Weights of a small sound classifier: patch size [64, 2].
Rows from block 8, named by matrix and row number. Each number is 500 + 40 x the weight over its row's rms, rounded and kept within 0 to 999. All counts start at 0. Numbers have three digits each.
# fc2: token-mixing MLP down (model.blocks.8.mixer.f.fc2.weight, 64x128), inputs 0-127
fc2.0:469550542474547542456464530458459541552556553551462546538464549463550546465543459460459547465545467468466542466466458462545504459531545538463462462546460546471467461463462458464465548458459458464524464466546473541458468457545462543549462543550470542464472469541545539536460460550546458513494533460545537462470458535545536550541547465542460549459537539528458463539541539543460539550545
fc2.1:457539533465536530452455517453451534538541540543456535525460541455543535452535449451450536459535457459451531452456454455536506448523535534452452450535451540463459451456452450452452537446453452452521451461533470532450468452536453538540454537541464533454461458531534524527450449539536452515502526454535530452456454526534528539534536453532450538454531531520453451531534526532451530538533
fc2.2:463540534462538536451456523447450533543545539537454534527454538456538537456532453452448538459541462460458534455460448454533510452526537531453453454535452535461457454455453451452455537451450451455522456457538465531450462451535452529540455533538460535458464459532536529532451449542536451518486527452536531455460451524535530538529539456531450538451531534523450456532537532534453529537538
fc2.3:471549538464544528450463518448446533551550546544449535523454545461541535460531457450444546468548473470464532465461448455534500452524539534450456454542453537466454459459455450451459542448445456456506466466549466528452460451536452528548452536544456537464474467527540529528452449548535452501487519458536529459468451519540536541533545456533455542453533530516445460525536536534458528549543
fc2.4:458535527461534528447450516450446526536542537534451531522455536450533532453526448446442534454536458456453529452455444449527500447521532523448448447529449530463457449452450446448452536445447450452514454458531465527448462445530446521535449527535462532452460455527531525522449447537529447501494524446528523451458446517531528534521533450524449532445524528517448451519534527530449524531531
fc2.5:463539530463538531450457524450448535541544539538453533528456538455537534459530451451447539461539461457457537455458446453536509451525538530452454453534452535461456455456452450451457534449450451455519456457536465534453457451538451531542452532537461535457463460534537527528450451543537450521495529454533528456462452523537533538530536452534453537450529531521452455530535532534452532539535
fc2.6:461536531464537527447453518451449536541543538537452533524455537453537534456530450449446536458539458459454534455457450451535500450523533528450450450532449534465457450452452447450455536448449450453515456458533465530448458448536449529541448530538461532453463456531534520524450446540533450502496523450533523455460448522535529538526533455530453535449526529520451451526532528530449527539535
fc2.7:484556551484556545468476539469467552559564557555470550540474559476559550473549469468466555480555482483476552472475468472553495468540551544471472472553470551487477472475472469473478554467468473472532477479553484547468475468557469550560471548556479551478488477549551538544469462559551469516480540472549543475482471539554547559547549471551471555470544547533469474547549548551472548555553
fc2.8:469543535464539539450462532451449541550548543539457538533452544457541540457527454454449540464545471465463535463459451458535519456528540533456455459539456536466459457458454454455457538452450453459522461458543468534455463452541453529547452531543461540460471464530541537534452451547540452520500524456533535457463453522541540544528536457536457541452538535526452459527540540538456527537541
fc2.9:457528523457528524445450516444444527533534531528450524517447529447528527448520445444443529453530457454450524451452445447524502443515526522448445447525447528457451448448445445447449527443444446446511450452524464523445458442527444515531448520530459524450457452521527519520447444531526444506493512447522518446455445512529521531517524447521444524444518524511446448517526525525446513523528
fc2.10:462539532469539533454453530455455541545547544541453535532458541455542538458533453453451540459548460464452537454457449450535496451532535533454454452539452535465461457457455450453456538449455453456517460462540464534451461450543453533547455534544466540460467461530539527531449448548539453502489526457535525459460456521540535541528536456528452535453531533523453453523539535533453523540539
fc2.11:473470462479466472446464466460445466474475467468467451463460470458466473455457449450441472471480483474463464457463445453446522450460473459453450451462447471488471456458448446452459473449449446455461464465476504452448495446454445456473452457464486465458484473456462467463456446468459448444515460455469469459470450446464468470455470453449451456451468466463452455456470471469453450467465
fc2.12:466546535467547535455462535458456538551554549538459542533460544464546542459528455454450544467548468475463541457458455457535502457540543536455454459542458540469465458457458452459462543452453456462528465463549467539453465456547456528548455533547465547466472466534542534537452453550539453516492531459538530462466456520541542547532540458532455542455534539529456459520544541541457525546543
fc2.13:451527528460527524448448517449449530528533532535453523520453524449528521446535447451444521452529454456445532446449448446525507442519528524446447445530444530463453446450445445449448522445446446448524451454529465525445465448527449521531449520529457523451456451530524512523447442529520448506511528450533521448454449519533519532523522447525447523448528525517452443535523522522444529514532
fc2.14:456533529460534526446450520448446531538539536532454529520452534453534531450526447446446531455534459459453531451453446447528497448521532524447450448530446530458454448451450446448451533446448449450515452453531463529447462446532447521537450523534459529453459453528530522525446447535530447503488515449528523452457450519533525534522529448526449531449524526514449448520528527528449520530533
fc2.15:473544537467543533453463518450449540550556548541456539524455548458549538455529456452449542464544481468462540463463451456535508450519546532453456456539455536467459454460448450450453542451447449458503465462549472531452469445542447531549451533543465534466473466529545530522456450548537450497501513456536531459469457523538526545527538455538456545449527536510448457523537534541455525547541
fc2.16:460541536468539536452457522454450537543547543545458536524457543459543541454532452451450543461545462465457541458460454452531494452522543528452452455532452540468461453456454449454456541448452451454516456462538474531453471451531451534541453533543468535456465461533537534528453450542536451466521524455537529454462452524536528538534537453531450541450529532520452455533534533537451527541537
fc2.17:458536530463536530451455524449451530540542539538453532523458538454536538453529448448447537461538457460451533452455448451529491448524536528449451448533449537461461451454450446447451537448448447450515451460536468528448466449529448524539453526536461534454461457527532529526448448538531449478503523452528530450458448518532529535524530449526449536451525532519455450525535534531453518534533
fc2.18:466545536463542536453461524451449541547548544541459536529458543458541538456535452455449543463542469465461540462459450456538509454522542535453456453538453537463459456458451449457453541453449455455517462460543471533455464452540453538546453534543462532462469461531540531529453451545538451513501522456535531459463452528540532544531541455534456541454532534516456456531536536535454529543542
fc2.19:465546540469543539453460527458453540549552546546463536530462544460545545460536456453450546465542466468459540460460454455535489453525546535456458454538453542471463455461455451456459544452453454455523458465540479534456473451535452534546457536545471538458469464534542536533455455548539453466507526455539535457464454530541533542534543457532452540454532537522456456531538537539456529543541
fc2.20:462540536470541535452455525456453538545546542544462536529458543456542541455535453453449542461541465463457539457459454454533493450524542533453453452535452539464463454459453450455456541451454453453524454462539480532452473453538451533544456533542471536455466458534537535532452453543537449468509526455538530455460454527538531539531539454532450537453533537523458456533537535538453527538539
fc2.21:468543539465541534449462523452444541548552548544462538518454546460548535454530454453447542467541473463464540461461450457539511454511541535451454456539454541467459455458452450452456541453449455460509462464544478527454470448539447536547453536544466531461473465527540529527454450548540449505507509453533528457464453527541529539532540454538453547450527537504452457524535534543455529551542
fc2.22:473548541468545539457463533455457537550556551546463540537458551461547547458534455456453552470551469471460544457462458460537497454535549532463459462542458541469467462464453455457463546456456454461528462468550475534455465460545455533549459530549466544464474465533545541538457454553545456506503530462532537461462459523542542546527537457536459544453536539524458460525545545541457521549544
fc2.23:454535531471538529449453520454452536542543540539465533526459541451536539452531450451444539458538461458450537450455453451526482446522541527452449452533450539467463449457450447454451538448450448449521447462537481530448475451533449526539453531539470537449465454529533528528445451536536449469511520451531528449456453520535529533523534452526448535451525533512455449526532533534450519535534
fc2.24:457532527460530528448451518450446530532536534536455527521453533451536531450529446448446531456531460454452531451453447449526513444519533529449447450526445533460455448452445446448450532447448447448520451456529471525450465448526446528532450530534460527451459455526529524523448445533529447492507521448531525450455447525529523529529533447524446531449523529517448449528528524530448526534527
fc2.25:483551542476555534461473524456451543560566553557479547522470558467557541462533457455452549480549484473471549469470455464550489458515553537456462467542460553482471463470454452463461558453455461462508469482547489532459477456550453547557459541555478536469488477531553529529458451560548457516516512462528537460475458529546532545541546459545455560455525541500458459527534537549462528561544
fc2.26:473545535471543528450461511451446540551556544548467537518456550458549533453529448453446542464535473462461540460465447455543501455502544533454452458536451540479465453461448447452451544449447452456501458467535485529454471451544450545546451539544471523460476463526539524521451447547541449510511502452526523455464450528539525539535537455538448550449519537489454452523526526538451533555541
fc2.27:454530525461531525446448512447446529532537533536457524517452533449535531451525448447441531454529460452449530450453450446528496444509533526450447447525444532460456447454447444451450532446446445447511446455523470525446461451524445528532450528534462525451460452523526525521445447531529445477518514447528518446454447521525519529526533449524446533450519527508449447525525522526449520536525
fc2.28:458534527457532527447452511447445528534538534535454525516449535450534528448525447447445532455531461452451532451454445450529504447507533525449448449527446529460454450451446446448449532446442446450509452454527467522449462447525445530531447530531457522453460453522530524520449447533527443486517510447527522449453448523527519529527532451526446536447519527505447449523523521527447523540529
fc2.29:461539534464535533451454517450448532539541538539455531526456538455539535454530448450446537459536464459456534455458448451531510447519537529452451454530448534464460452453447447450452540447449450451518453458533472530452465448530448530536453532539465530454465460530534531527448449539535447485510521451534528453460449526534527534533538451530448536451529532520450451528531526533452527541534
fc2.30:468544537469544539454461517452453538546548543547460538527460546459548542460535454452448547461539464461460540457463450452538493452520543535453453457534452544467464455461450454456459544452453454457518458463538477532455470455536454538545458540547470535461471465538540533531455454548541454470519523456539530454464453529539529542536544457535449545457528539520456455532535531536457533549537
fc2.31:469547538471546540454467520452452538553556543550466541528460550460550542459533457455452551466547472461466547460466454460538496453520547534459456456531457545469463456463453454453461549456456456458513464467537475534458469453538452543546452543547468537461472466536541535532455455547539451490524518456536534458468453528538531541538542456535453553453526540513456457529535534541458528555539
fc2.32:462538531461533534449456521449446530539541537539456529528452537455537537456531449450448537456538464457455535453458448451528503449523539528452451452531451533462456451454448450449453537448446448452526453456534469526453465448526448528537452530536461531454463458532533530528450451537532446482505528449536530450459448523531528536527538451526449532448530531522450455531532532532453526533533
fc2.33:458532525458528527444453507444444526536537530529452524516450532452532527451522445448442531455531461453452529451455445449524515441508533521447447448523449527458453449451444445443447532446443446451511452454526468520448462441521444528531445526532459522452461454526527523520445448531524443486519513444527521450455445520527518526525532447520444533441518527505445450519522521527450521537525
fc2.34:471547542474549541460466523457457543547553547546463546531465550463553543463540460459453550470549474467465544463468457461543497460526547540461463461542458547473466460465459455460463551458459460461523466471545478539458473459545459546550461545552471541464474468544547537535460455550543459501504530461544538462472461539541536546543551459539459554456537547521462462537540535547460537557546
fc2.35:456534528468535530451452516453450532534542536542459531525458535451542534447536450450447535458537464455453534452456450450529511448519535533448449451530448539465461450456450451454451535453451450448521453461530479527452471451527449533536454534539465528449462455537532528525449444535534449472523529451534530450460451529531523533536538449529449535449528535520456449534526524532451534538533
fc2.36:464551541474551540459460518460459541551557549549465544529465551462551544464534462457458551465547470465464547461470454456540498458526548542457459457536459545469465457464460456458461548458460458458519465469542475536459472457539457544551463547552470539463471462542545538534458458549544457496500524459541530458468457535539532541539549460536453549457533542523463458533539532544457535558542
fc2.37:452524518453523518443447505445444518523526521525450518514447524447525522445516444444439522450521457450449523447449443446516519444507523517445444444514443519454451445448442442442443525442443444444507448449515462515445457442513443522523444520522452514447454451519517515513443441522518443503508511445519512446451444514516511520518523442515443526442515520506446446516515513518445516531519
fc2.38:463541536462538534450458520451451536541544538542458537525456541455545537455535454452450543459537465458457543456459450453537504455520537534452455454530454536467458452459451451451454543453450453457520456462537468531451464452533452538542451537539464530457465459535536531527453450540535451502506524453532529454462451531535527536535540452533451544451528536520452453533533529536455531548536
fc2.39:458529526458530523448450509447445526532535531532449526516450531451533531449524446445442530455527460454451531451454447448526510445513529525446446447521446528462455447450446446446448530444442446448509453455526464523446461445523445528532446529530461522451458453524526523519445443531528445490506517447526521449456445521527518528527530446521444530446520528514447449521523519527449521536528
fc2.40:455546531473545529457454512456454538542551548554466539521464545455550541455538457454451546463538459464456546454457459456536490458514544536453455452533454543470464453461462450457453543455456454453506454465535473535452473459532459547546461544549465529456461457539535531526453453541541456485510524454539527455458459530533521540542550455534454551457530542513464447530529522537457532557540
fc2.41:463541534459538536452461522449451536545544541541458537531453541457544542458533455456450540457541467460462541458461452456535506456525539537454454454534454534460459455457454452454456541453449454454522458458539467532452463451532451537541457539541459533456465459536535536532453455541536451510501525453534531454460454532533532537533541454535452541452534537524453455529533533538455529546535
fc2.42:460543534467545535453461516457453538545549544549462540525460548457550539457532455453449543463538462464459541457462456455539501459519539537451455456535456544471465458462458451455454545453453453452514458463534475538456469456536453546543460547545465532458466460538542531531454455543541455514516525458539529454462456531535525540542542454539456550458533537518459453532530530539457535555541
fc2.43:454536527462537527452452510450449537537540542541460531520458536453544533450530449450443533456534458458450538449454452448532495450514535531448447449527448536461462452454454450449452540452450449450507453460528466530448463449528449537534455536542462525453457450531530528522447449532532449496514515452533516449453449522527517530535538450528447541453522534511453446521525522530450524547526
fc2.44:459535527460534531448453520451446532535538536536456530524453534451534533451529447449446530455533463457454533451454449447529510447519535528451449448531447533460455449453448448450450534448448449450520453454531469528449464446529447527535448530535462528452460455528532527527447449534532446499504522449530523449457447523531527532527533450528449532450528529520450451528529527531451521533530
fc2.45:461538530461535532450454516451448534540542539539456531522453538453538535455528450450446537458536463458455535453455449450530507449521538530451450449531450537463457452454450449448454538448448449452518453457533473531451468450529450534539452534539468529451465457531533531528449451539536448501503519449534525450456448527531526534530539451529449537451529532518450451527530526534452524538531
fc2.46:451538523467537526445448514454450538537541535545458533518455535451541531450533454448450535456535455457452536452451453447533501451515534525449449452530449537461463452454454448454452536452452449449512450459528469530451462448528451538534456533540465523448456449529529526522446450532532450507509515452534517448449449527531521532537536451529450539450522531512450441526524520532447522543525
fc2.47:456530522456528524446448511445444525530530529531447525518449531446529526451520447447445527451528455454449525452452445447524520445514528522446447447521447525454451449448447445446450527445444446448510449449524461523446456444522446526530446525529457520447457453519525522519446445527526446508508513444523519447453445518524517527524529448522444529446523522514446450522524517525446519534519
fc2.48:484561550484555548463477532461460547563563557553472550542463558479559552470540468466462555476556495476477550478475458470551507466530555544468472472548466549475468474475466469467470554465459470469520474475554486546464475462552463546561469545555468545471495480540550544540466463556553466519492525468545546472480463530547546553538559477546468555463545540517463474535549548553466530564551
fc2.49:458534526463530528447452513447446526537536536536450528521452534450534531451526445445448534455533459455451528454455447449527509445515533525450448448526446533460454449451448447448452533444446446449514451454529465525448463445526448528536447526535462526453460455525530525522447445534530446498496517448528524448458446521528521533526531450524448531449525524515445451524528526529449521535528
fc2.50:449464468451456467456454483461461465457456458460459460482459457458456465454475459456463454454464452452454461453457457457460505458482460460457457459466456468453452454456461456460454456456462464453488454457460439462451447455465460463458455460458448464455450451471460469471457458462457458485467488458464472453456456471470470467462465457464457455455476465481455452472470475459459471456466
fc2.51:476557547477549550466473533459458547561564550548457546538466560477553551467533463462459556475562476474474547475474460467540517458538548545465472466540464548473469471474462466461470555461461467470522473470555470539465470459541465542555465541549471549474481477536550549542464463556547464522506534467542544471476464527549546551538559466540467548466551543534457473531552547547468530563544
fc2.52:478554544467545556460474545453456538559559553531459546551456552473539556468520463459456555472562476472475537468470453469527506457550549534459466467537458539468462464467458461456466551460457463467530472461560470533463467455543460517557458522539463556470485476528547553547465462555545461522481533463532546470472457505542556547511556467534463529461550534542459471519560558547465506546543
fc2.53:476543536456533549454463536453452536555550547524455538542454540465529545461521454458452542462562473468465536469457452455532496452542538528463461460542452534462451458456455458460456544456451459451527465457555464536452456445547456512546451520537455548456476470526538538539455447550539453499477527454529536462467452501542552548507540459530457515458545522525449466504554558536461501536533
fc2.54:483553536465542554458472544452460534561556549521453536552454549470528557461509457456454559472566483471472538471477453464524496454548551529461461463538459535468455466464457457456463547453452458459525474460567462531458468451541455501553457514537458558469487475519542553546459459556541458510466523459523544467475457498545559547495548466527463521466554528543454475509563564543466495541536
fc2.55:486558544470550560461479544457460536564563549533461549554461559476539561475517466467459563474567489478482546471481458469530499467554554539466471468540468540468466470468466466461473556464459465465528479467565471541465471461545460512555462529545464559473490485526554559554466466558551464518484531461531549469484460511541559548516558472536463535467552543546462475517563561549469507553543
fc2.56:507444446498436449501505448492507435443436432436489439449497436506438440509449509504508434503450504509515443502507494509452512508445440447504507509451509441496490508497504506504506435501497506506449508499448489436500481500447506449441500442436490446513509511448444437443507505439437504511517454506446446511505501453440441450438448511439509442495446431448499507457443451438505449445445
fc2.57:489564544478558562473486539462468544570574557543466554553474567487551565475525471470465573481575488485486544480480466481535498469557565543474480473541474548477472479480473482471482557472473483474526483473568473539472479465545474520562473530554476555475494494530559561550472467562553474503488531470541555479486476514554557558522566476539479543468556544542471485525568560555480516565546
fc2.58:485558542470551558465474549457464539563561553535459546557463558479540561472520466463462560474568482478477542477471461470530498466559557541471475471541467545472462473472468469460473557464464470469530479466569466538465471460546465513559462524549464563477483480531552555549472465556546464510485536465535549473477464508549562548513554473538470532466555537551462476514564561547471508549541
fc2.59:471551535466548543455464521454453541551555547539454543528460553464547545460526457455453552466555474469468542461465451461536507452535546537457458458532459544468462464462454459453461551453451461458513464461549468533459472449538458534550454533546467541463471471529544540534461454551543457500498525454532536464474454524542535542533551458538458542457543536526452467526543539542461530557539
fc2.60:481509484472492507432467514433446467509507487464446472511454499470479507454459455451436510468527483471482481469476438456454542446517508454452452457476446483472450451465437441457448500434440447455479454473530464454445456449489442429505445437481453526463481484462481503491440435503478443493551479454473509455481443419493513499419493463461438459437484471493437457453513529483449434473485
fc2.61:478546547457544553469478563463467544545539541534459547556461543470542547477543470473469548465554476466478540475472466473545527473559543546470473472551474539460459474468468474467470545470463474474554474460559465546472458467549471536545466540540457558476470477546547557555474474550548471535490553469543554471474467545543561550533545471547474538465554548559464478543557557545473545538546
fc2.62:476548537464537547454461542454452538550550547533456540542453543468534544457527457457454548463558470464464538460463453453532503454540545530463461460542453537465455458455457458458458541458450456454531462456552464534454458451546457519547452523542457547464470469532542539539457453547539457505486531456531535462466452511543549545515541462535455525463545528534459463513549550538459515538536
fc2.63:481557543467550558470476549461462544561562553531461549551467556478542556471526467468464559477564482474476541478470460470533515463556554539468473468540467546473462471471464469462471553468464470469536477466566461541469467460551468525557464528545464560475482483531551557548470468553550470534477538469534547476480463519548561550521555471541471535467554539548461478521564560552471514555546