config = dict(
    spec_augment=True,
    norm_position='pre',
    parallel_block=False,
    label_smoothing=0.05,
    loss='cross_entropy',
    lr=0.0012,
    warmup_steps=1480,
)
Rows from block 2 of a small sound classifier, named by matrix and row number. Rows with one number belong to one neuron. Each number is 128 + 32 x the weight over its row's rms, rounded and kept within 0 to 255. All counts start at 0. Numbers have three digits each.
After each neuron's rows are labels from the 100 clips, of 14976, where the neuron reaches its largest size: "top examples" is what is common among them; "loudest" is the band of the loudest frequency at the time of the peak. Only what is clearly more common there than usual is listed. The data: synthesized solo parts of chorales (CocoChorales).
# gate: MLP gate (model.blocks.2.mlp.gate.weight, 768x256), inputs 0-255
# fc1: MLP up (model.blocks.2.mlp.fc1.weight, 768x256), inputs 0-255
# fc2: MLP down (model.blocks.2.mlp.fc2.weight, 256x768, transposed), outputs 0-255

gate.475:181122091098122112119153073117133177111144125111146157119125184163121117126163151160185156091149108085149103117102176132126051197129073146142083150164146085177110128178115134132130119120057077127123154071126085082106094133097125062156099127168036113116101105116174109098206088139171132087131071099085105202134119135132112102154115128189138170096180158171176128083049174141155107095059107139190082152173100130111156145129112136139195107116098168118113144109133117040067162171141077075126151126131119123139142139164160107139136194156101128127170156150081103099098160132154140118136137105122127157156114156124056120090124112111142094129102151122091140117130096157111161102123118096105101147125131145153121108185064136126118073158159132144147063120129138147182102143090144
fc1.475:162139139102123163088127138077112121146110150128094138180157104176141136188156107173176160113118110180079133172140122159118109109089106152151086117131114177173086159124125098171118092135151108173119112122065117084159098100065199131171210050182081097120102165137118110140136168134140125107124173120137114110168140136135111135169122137118132148158126078095115153174079132139132130126105151154136139140079123118169106090104148166185160136142102100117091135107111096113142158123104106097148122096102115158164149161135164104076136165183082191050089147136080103082189202129140172174108123142161089137145095148073103126100133127063106124109104156110176216090139134089149160164139116070149104196139054088093126103173130077181131197129200135152103102113123127135170131149122087
fc2.475:095122092090141079089101164136096140159166166133129145191133102136159184139112141126130147082149140177152142183172151159141195098113082176229098062124143089189140132092130119134126148147151179119092152185124116174162152074113201131125100121179118141116088171089086137141132104098099080088130123103119146095148101115108110135138098159116142108131128181056155132105140013133109147143181139102118135136149100153194059129149141098145161112098165176136182234112133150113109090177160180121065097079121115102092110099065071082106132131127098120144131143150116164124118140165069116192139135105180107121095153106172183072087184130118099130122179155146143174124117133166160115116109147102137112112161142115152146142092149112122110120121140121130159153113119177182123106139134113
top examples: note D5; note C5; oboe
loudest: 500 to 1000 Hz; 1000 to 2000 Hz

gate.334:125142180130100201138148146166081127148104160130098117115117150092068167111144134160112143141086101122164160166129090165126151075117115186121164113105121075123180120182112180147146118130137150115127199091070118148160150199138162147172155139115102162173148144126134121147091102153116159137106170078165139149113138184126138096067107228125154203127123149163127119164115058142092127134155102127180121136155080187150163145176113142119109093128142119161113136120123136124142137080093076138133079117120131169089145111150128166195163124152139107113140151118156177125171119183135135108136075147094076204172102136177149183113178164157075102124091075136140140127118147130163135092158180100125113102103185058201088143159114066127136072098141153185112145103172147071145131094145077
fc1.334:156092126152102091108145062113060167161154108121111111092105145129137083158087144097167137114154137116146112134147142140094125178118092167146096132107149064131188117110105141127161125162113093090103122147120126150099115097149110100156065156212124091111159128161101122180125070143129131091116142120128094124097127115125095152094086200141053132099106112132159132110104097130124141099146084118203073127152143179113182136129103076133120146162126119130131133129108182085123099081152105085109094087136188169108163053083076108159128186081130105119184163148110164126085109186104163076157074125125181120200123113127073142099227129128120065184122150114145134145121131133187118120105117228095094116194146129142144138152046115104113146119157140112158143114084111124147107114200153
fc2.334:071134138082092106131095113126104123125141070104181165095131157126088162118110131073066135140164165092139079133106095094148220116113162120139129153136179161095143089135145160137153107102093093125124135170189120159118162111126108128095080179171172126148156092160127141134089143177077108141118181179121132066155108158124130141085117102086114111081131104113122164123148128161088107153111111123132118137150215120076163132144092108069081067185144129146110098096132148078108161117137171182105125155167133096119124135127111104146137090160237086174138089125129110156116083113050079163090113129096205093158133086139105119184117097138107116115111115086051137159031110110110085078140125166078123099119143157177102094162108095116147106114106116076098137119096121121098100067146124
top examples: note D5; flute; note B4; note C5
loudest: 500 to 1000 Hz

gate.558:181159145143096149165114101145137121127114151138141137108160095104102124222115179118196185123136157140120129180125107118131072169080156116133077142157105127122103140118153166136089119153137119142145108116161085132139150163119144157216155116084091142171126129121153139155128144154127130150135095110121118123116170076112110179150136148147142150174159120116124087170099132122126157075143153106184170084119143180137104155108072099151183143122092157171113126145125118177136199095153102059148139163158173085103134103178187166163058108103095169112189109134125103101178098075162089156096158143160129159094070197168064157186130100083163135139121089075173090100176112102087105204161122158105175121133155080126151101115108169180111110117208097149084148092171082094111142107138120
fc1.558:108068049130142095165168117108130160146125075143181123107149149158147098113099078109095136129133082064110112075125163110116124147146118093104126139154140127090089146154131126120162144128112169089111091137135098133129104070126112094077074092143143102210073057132037173089177108066131075122139131161105102142115132119145128105140096104195106078094202118076195131100095166175137097115075143113154131093141149101116103131137143098077155160124155114077086140113168150105092126148141106133151165143143106125151079121179140090071083137106161090124141129111104170151102070121135178100121140137140134092183138034082079113114098077091199138129108205128118108109150110135091123101108140114116185091103092132177202121111138147143164129188088114087148158124117106133132121164087153
fc2.558:134132118163149143136093042171165156186127163123184157094125088142117125175140120112140134117097093100093122157117098089115116164091153129123105112128084166132130108186170178174118141097131104125144148149178126167100133166166106169116160093092096154119111076078167149144129118109108110161101153134099109101124116080084146150094139154148081129104193164182045079138131157118115122143159088108174105082134162171105086181122081098098160057105105073132166091123132118182106180089131162130079143185163157090104138101185204112138110114139103153123172097139125081089133128126111065134097159188120147152035091121143154117173084100138153179161110097070130164177151115114105143139113108158120210147132093082160148131128100158150110090077170170125066140159151094112077112126099152
top examples: note D4; viola; clarinet; note D#4
loudest: 250 to 500 Hz

gate.543:158162168185152120093105091169130112118135157076089136151138095092064119150137191132141065151142106115132119149157098070115147183141184174091193097107139123111153083179101159140070139179161090146164113152070151141101187139168169124187157110084130194096153172111164108176154131168093165184111124082167099108078106103125154109131112137118118150114194154104071163137167081136137130094180159151160087113070157210156096121151152152162088125142146112165140145160134131157119085147099188120151095185151095108115106122076119165157152174135079146131136176148138123152123065145186104092139145144111093185126152151165160125149127101147108144158084126171163123123122100146182137224107099103178201178132138176083161145107087140160126097143130149153113139132123142111123138131143146
fc1.543:138130130091141111165148171122097130214083116154157074144116157110111112141173126145165175073087168142153094184150114132132138106116118149154086174109126115137136208149160143188109110159150133172111155089094142175108137167171172162139169093135104149108133163164108123112079130119105125148108083095092130145170155144042156147112170168105096106077116131138152093136111116158063144151119108091150127133135119170187128141124104118124187083120094134177102132102118121133110229064126130109126099111113109112139181160116171150140159101105143138110094110113108108085153136148115112171122101184168057206150152153144141101109091178099101092134139110118084120102174126069100186146158179095097103151120182121202071144155145096124138131098197086085083126062156161166180156125165065
fc2.543:161117113104140174125153179147139110066103176167109108069128160095118080122087197100168100077174085155144142116155089123144106153185122123057186118161150163173083123116124134107118127146143119134131098081087150139124147136130139146124114098123191137134133152140178118165152138109146141159154091135164149092127140129129113067167161085171163153186171057116131163119173161125167136073129211125141155156122125104171146167159204097176137117130136101094082120082101091091163076085166130147129166136107059143156131129111135127110183126185109140169129155153151126120144109121121108132198132116077094173170178223095128137123184115192159159165130123156128056154120133135137140112179135107173134173169131163098141079120098152125083153120060175119132145171093159165155157127185163
top examples: note D5; violin; note C5
loudest: 500 to 1000 Hz; 1000 to 2000 Hz

gate.19:172082077132134132190146135145121122132081108099146097139122158141091155116117097083117172121121073091129136145130078090129140123135159049091137135133151108136157140084170180117166114169165133109131135170166119125161126126087152124153173138095194178153095117149077157138110111117143095154133117204101073115167087168126154133136108109120110150099103136096168119074145062150132126106046128155168146114159204090094108124192104069060164110185137140132118122083210126115141123170095159124147139226131086150107109149171155132165166064148154101118109139091123128132142052129055093137061147111174163106148132052131092148111053109086096104069136125144107116115116179118123101137165115165135118109108134182160133063105155140145146077148096142133101133147144121153124072111092163
fc1.19:140093119172099147066089086159133142121108087054144160101131156184130082070170099160095133168149097111099111102093162096090093111095114191123090128186148139107141122075163147120153145131133105117162068177090146158130091082101050091115187163086142098155147121086092143125131158115137161126104093129116118120113143131152139144151101137104045138044102122165130157146190097123148096129120105130121141112101117151065126123094128095153063139136110128089119085152122131138142140172157156139131137146143146117078083093155079141124088119082079176141137123136090163114064102173092146046112120110150174090173118106135063130104095143117130135168124120115141140118124071045104054087106096104136131112127107066113119123088120120104162138172056027185103092128124103114083089100106122
fc2.19:126150157144140140087075201089141115153181130051152159127187099134139074138125158084132120107140151104137109118176144148090103144091131182144133113129153182126147082102123134159097160196085098123173126146120166156111099184199128129121168149131105138147126112162116096153163133107114129123100135124161083131132160167168152131097130108085097169131154124189160149172164114108127133105150163105107100168084154113159125122099142153204113129198206142088168141169054149114133147151165160131091161140170082141181149164124175093173136163157091185153130128171092120127082129131136080117120159120158154101170108170157171122183135120202154116180087136206082176116055096074103141195137124155154125116133127159090185130071146116117129149091120093171145091129075089106091161089152157
top examples: note D5; note A4; clarinet; note B4
loudest: 500 to 1000 Hz

gate.364:116122122121117117159141201174118134143151160096098092164140110106180139153148178078128103123161145206130160154190084090151177144127116113073179085121105173137152164083083138077157130192087100173155115147138119126181157111081175141156146112128137160107135105128152150214109089095124152127130106122146067132185107120161181141134123134107111130204151135104055169143138078151143121148141123147153177142101147122156110172187134077110102091172172117155126120138134080015139091148096122104135120143098115128141078154105160062146166097148178094152180119160158136160136155142125101152192142099135093202177107159130150121141184136144119099128158127174133087170139209182142077142146151135136080159118148203121156098103122160124078130089111127134149149086086126099137096104140105
fc1.364:108157164159165167136124157135133192124137178155125178112130134125156133157139094162119130153129160138085159100083144113069114123097085105118164159167130160129144132103119094128190129083115146109115100126164175124129084091092112179164173125133145118139117079096167083129126225102114183111171163114129126120060170156144122162104117119171121182177101144155104119185101147109108135132105134120158167156153168105091133169103107121192096168125158076132137071147147077141107140175088150107127129119153182128118229073139158168095205144163140180116182120114155175074119155167149143124162137101098119163102081146088129162169185099153096144150155150098200125227153134125131086136097089159108129090183112151096167144175084149160131108109100116164135184136110078126142102084191143
fc2.364:142126103134165120172089155174102125070119113106083169123116118166101131123138091120162193141140116115176084183111065073119121124096133188094106064092184126151172098117127143123156175134116057110178169140137175125097077184177062168117121171127067112140185142113147075092160150127109107161168111126129148098132129085115122160124101121140106168105115123173129071144134070116120117088177104114133127124169172129134117093144088150127175064137137173089178113152082124175113115141138105124091134113109162124127080165111113067172106165126148160179162070108184082086161102138084095108064128121135167149120138131131192112171051133103135136101161107163155139152107119120126183190182117143148155095136119113154147083058157130095102147108186102155153079164132186150092103124067110
top examples: note D5; violin; note C5; note E5
loudest: 500 to 1000 Hz; 1000 to 2000 Hz

gate.26:121066097108058130104192126137145097176139142122123171123114098100101184191144101121109175092113093109100123132080085117173134095116096167144174136155121141140076101182087160218140186104113126127144110113156122142093123149171133106111123119117112110112101099048157171188145089128172118168134132074085123129155121137105178079093127133125110149147138139159135115135153172129088119123127148072169144113164126132144133079115140132116168092063074108099145156160146163089143148092165093141108159113082153146161168112123190089109124125207095089085130129134152144142146156155144136100153144195098056167097129105180127048103100176133097116152115160124102111145136141064115116124158154130095096184040070070093110110110165155146119146082146129112150132131193105063093155170092190
fc1.26:205097034089119093161196069148116147142092151173137081175112117105128142151115124154139154131098169082147124123107101174108049098096079115149025162101138075160141122132124106115155119086085124120130139066127157139131124089088168123163122106113093174109109118081081102111163076134120124061141101156112112165118101094110144126129104122105152075116051124129147126140118128129134128102142168072118144110162114162146104115143073095120121141168102140126111121131142102100117119112134094116125162109151170080117095077105194124180117072159112144067134151132168069078132131171078124092083079090119145120093119143146069158111124109071098108102138090105149091152114125071097142107130129152032133140152105051159153109144165163176084134161192168098209161105143094144117107131146135
fc2.26:111129106139128115137189101094108169159144107116203143068129138087177127070118133106091133122160137124066109037112164189136183149177139115097179106121136121061134133166146155150122072085071102074106095146156142067161129113101114067172039126189168127134094142073122170174152159136137091139118155128119119162146131178113152146085129144132128133176152105104170100084111177142096093143145089135161123136171088180119112152151120145140098089129146123125061152155082136056081138100098129124119187124118165129173206129135142091093138120136174039161155153120074140199114145119144148104178152142149136146088140144101111154122124114198163138172110126109085101137068094181096130099162113147073122099079132175148129138168141138128149107090158113095148154121140138136133142081121175
top examples: note D5; note C5; oboe; violin
loudest: 500 to 1000 Hz; 1000 to 2000 Hz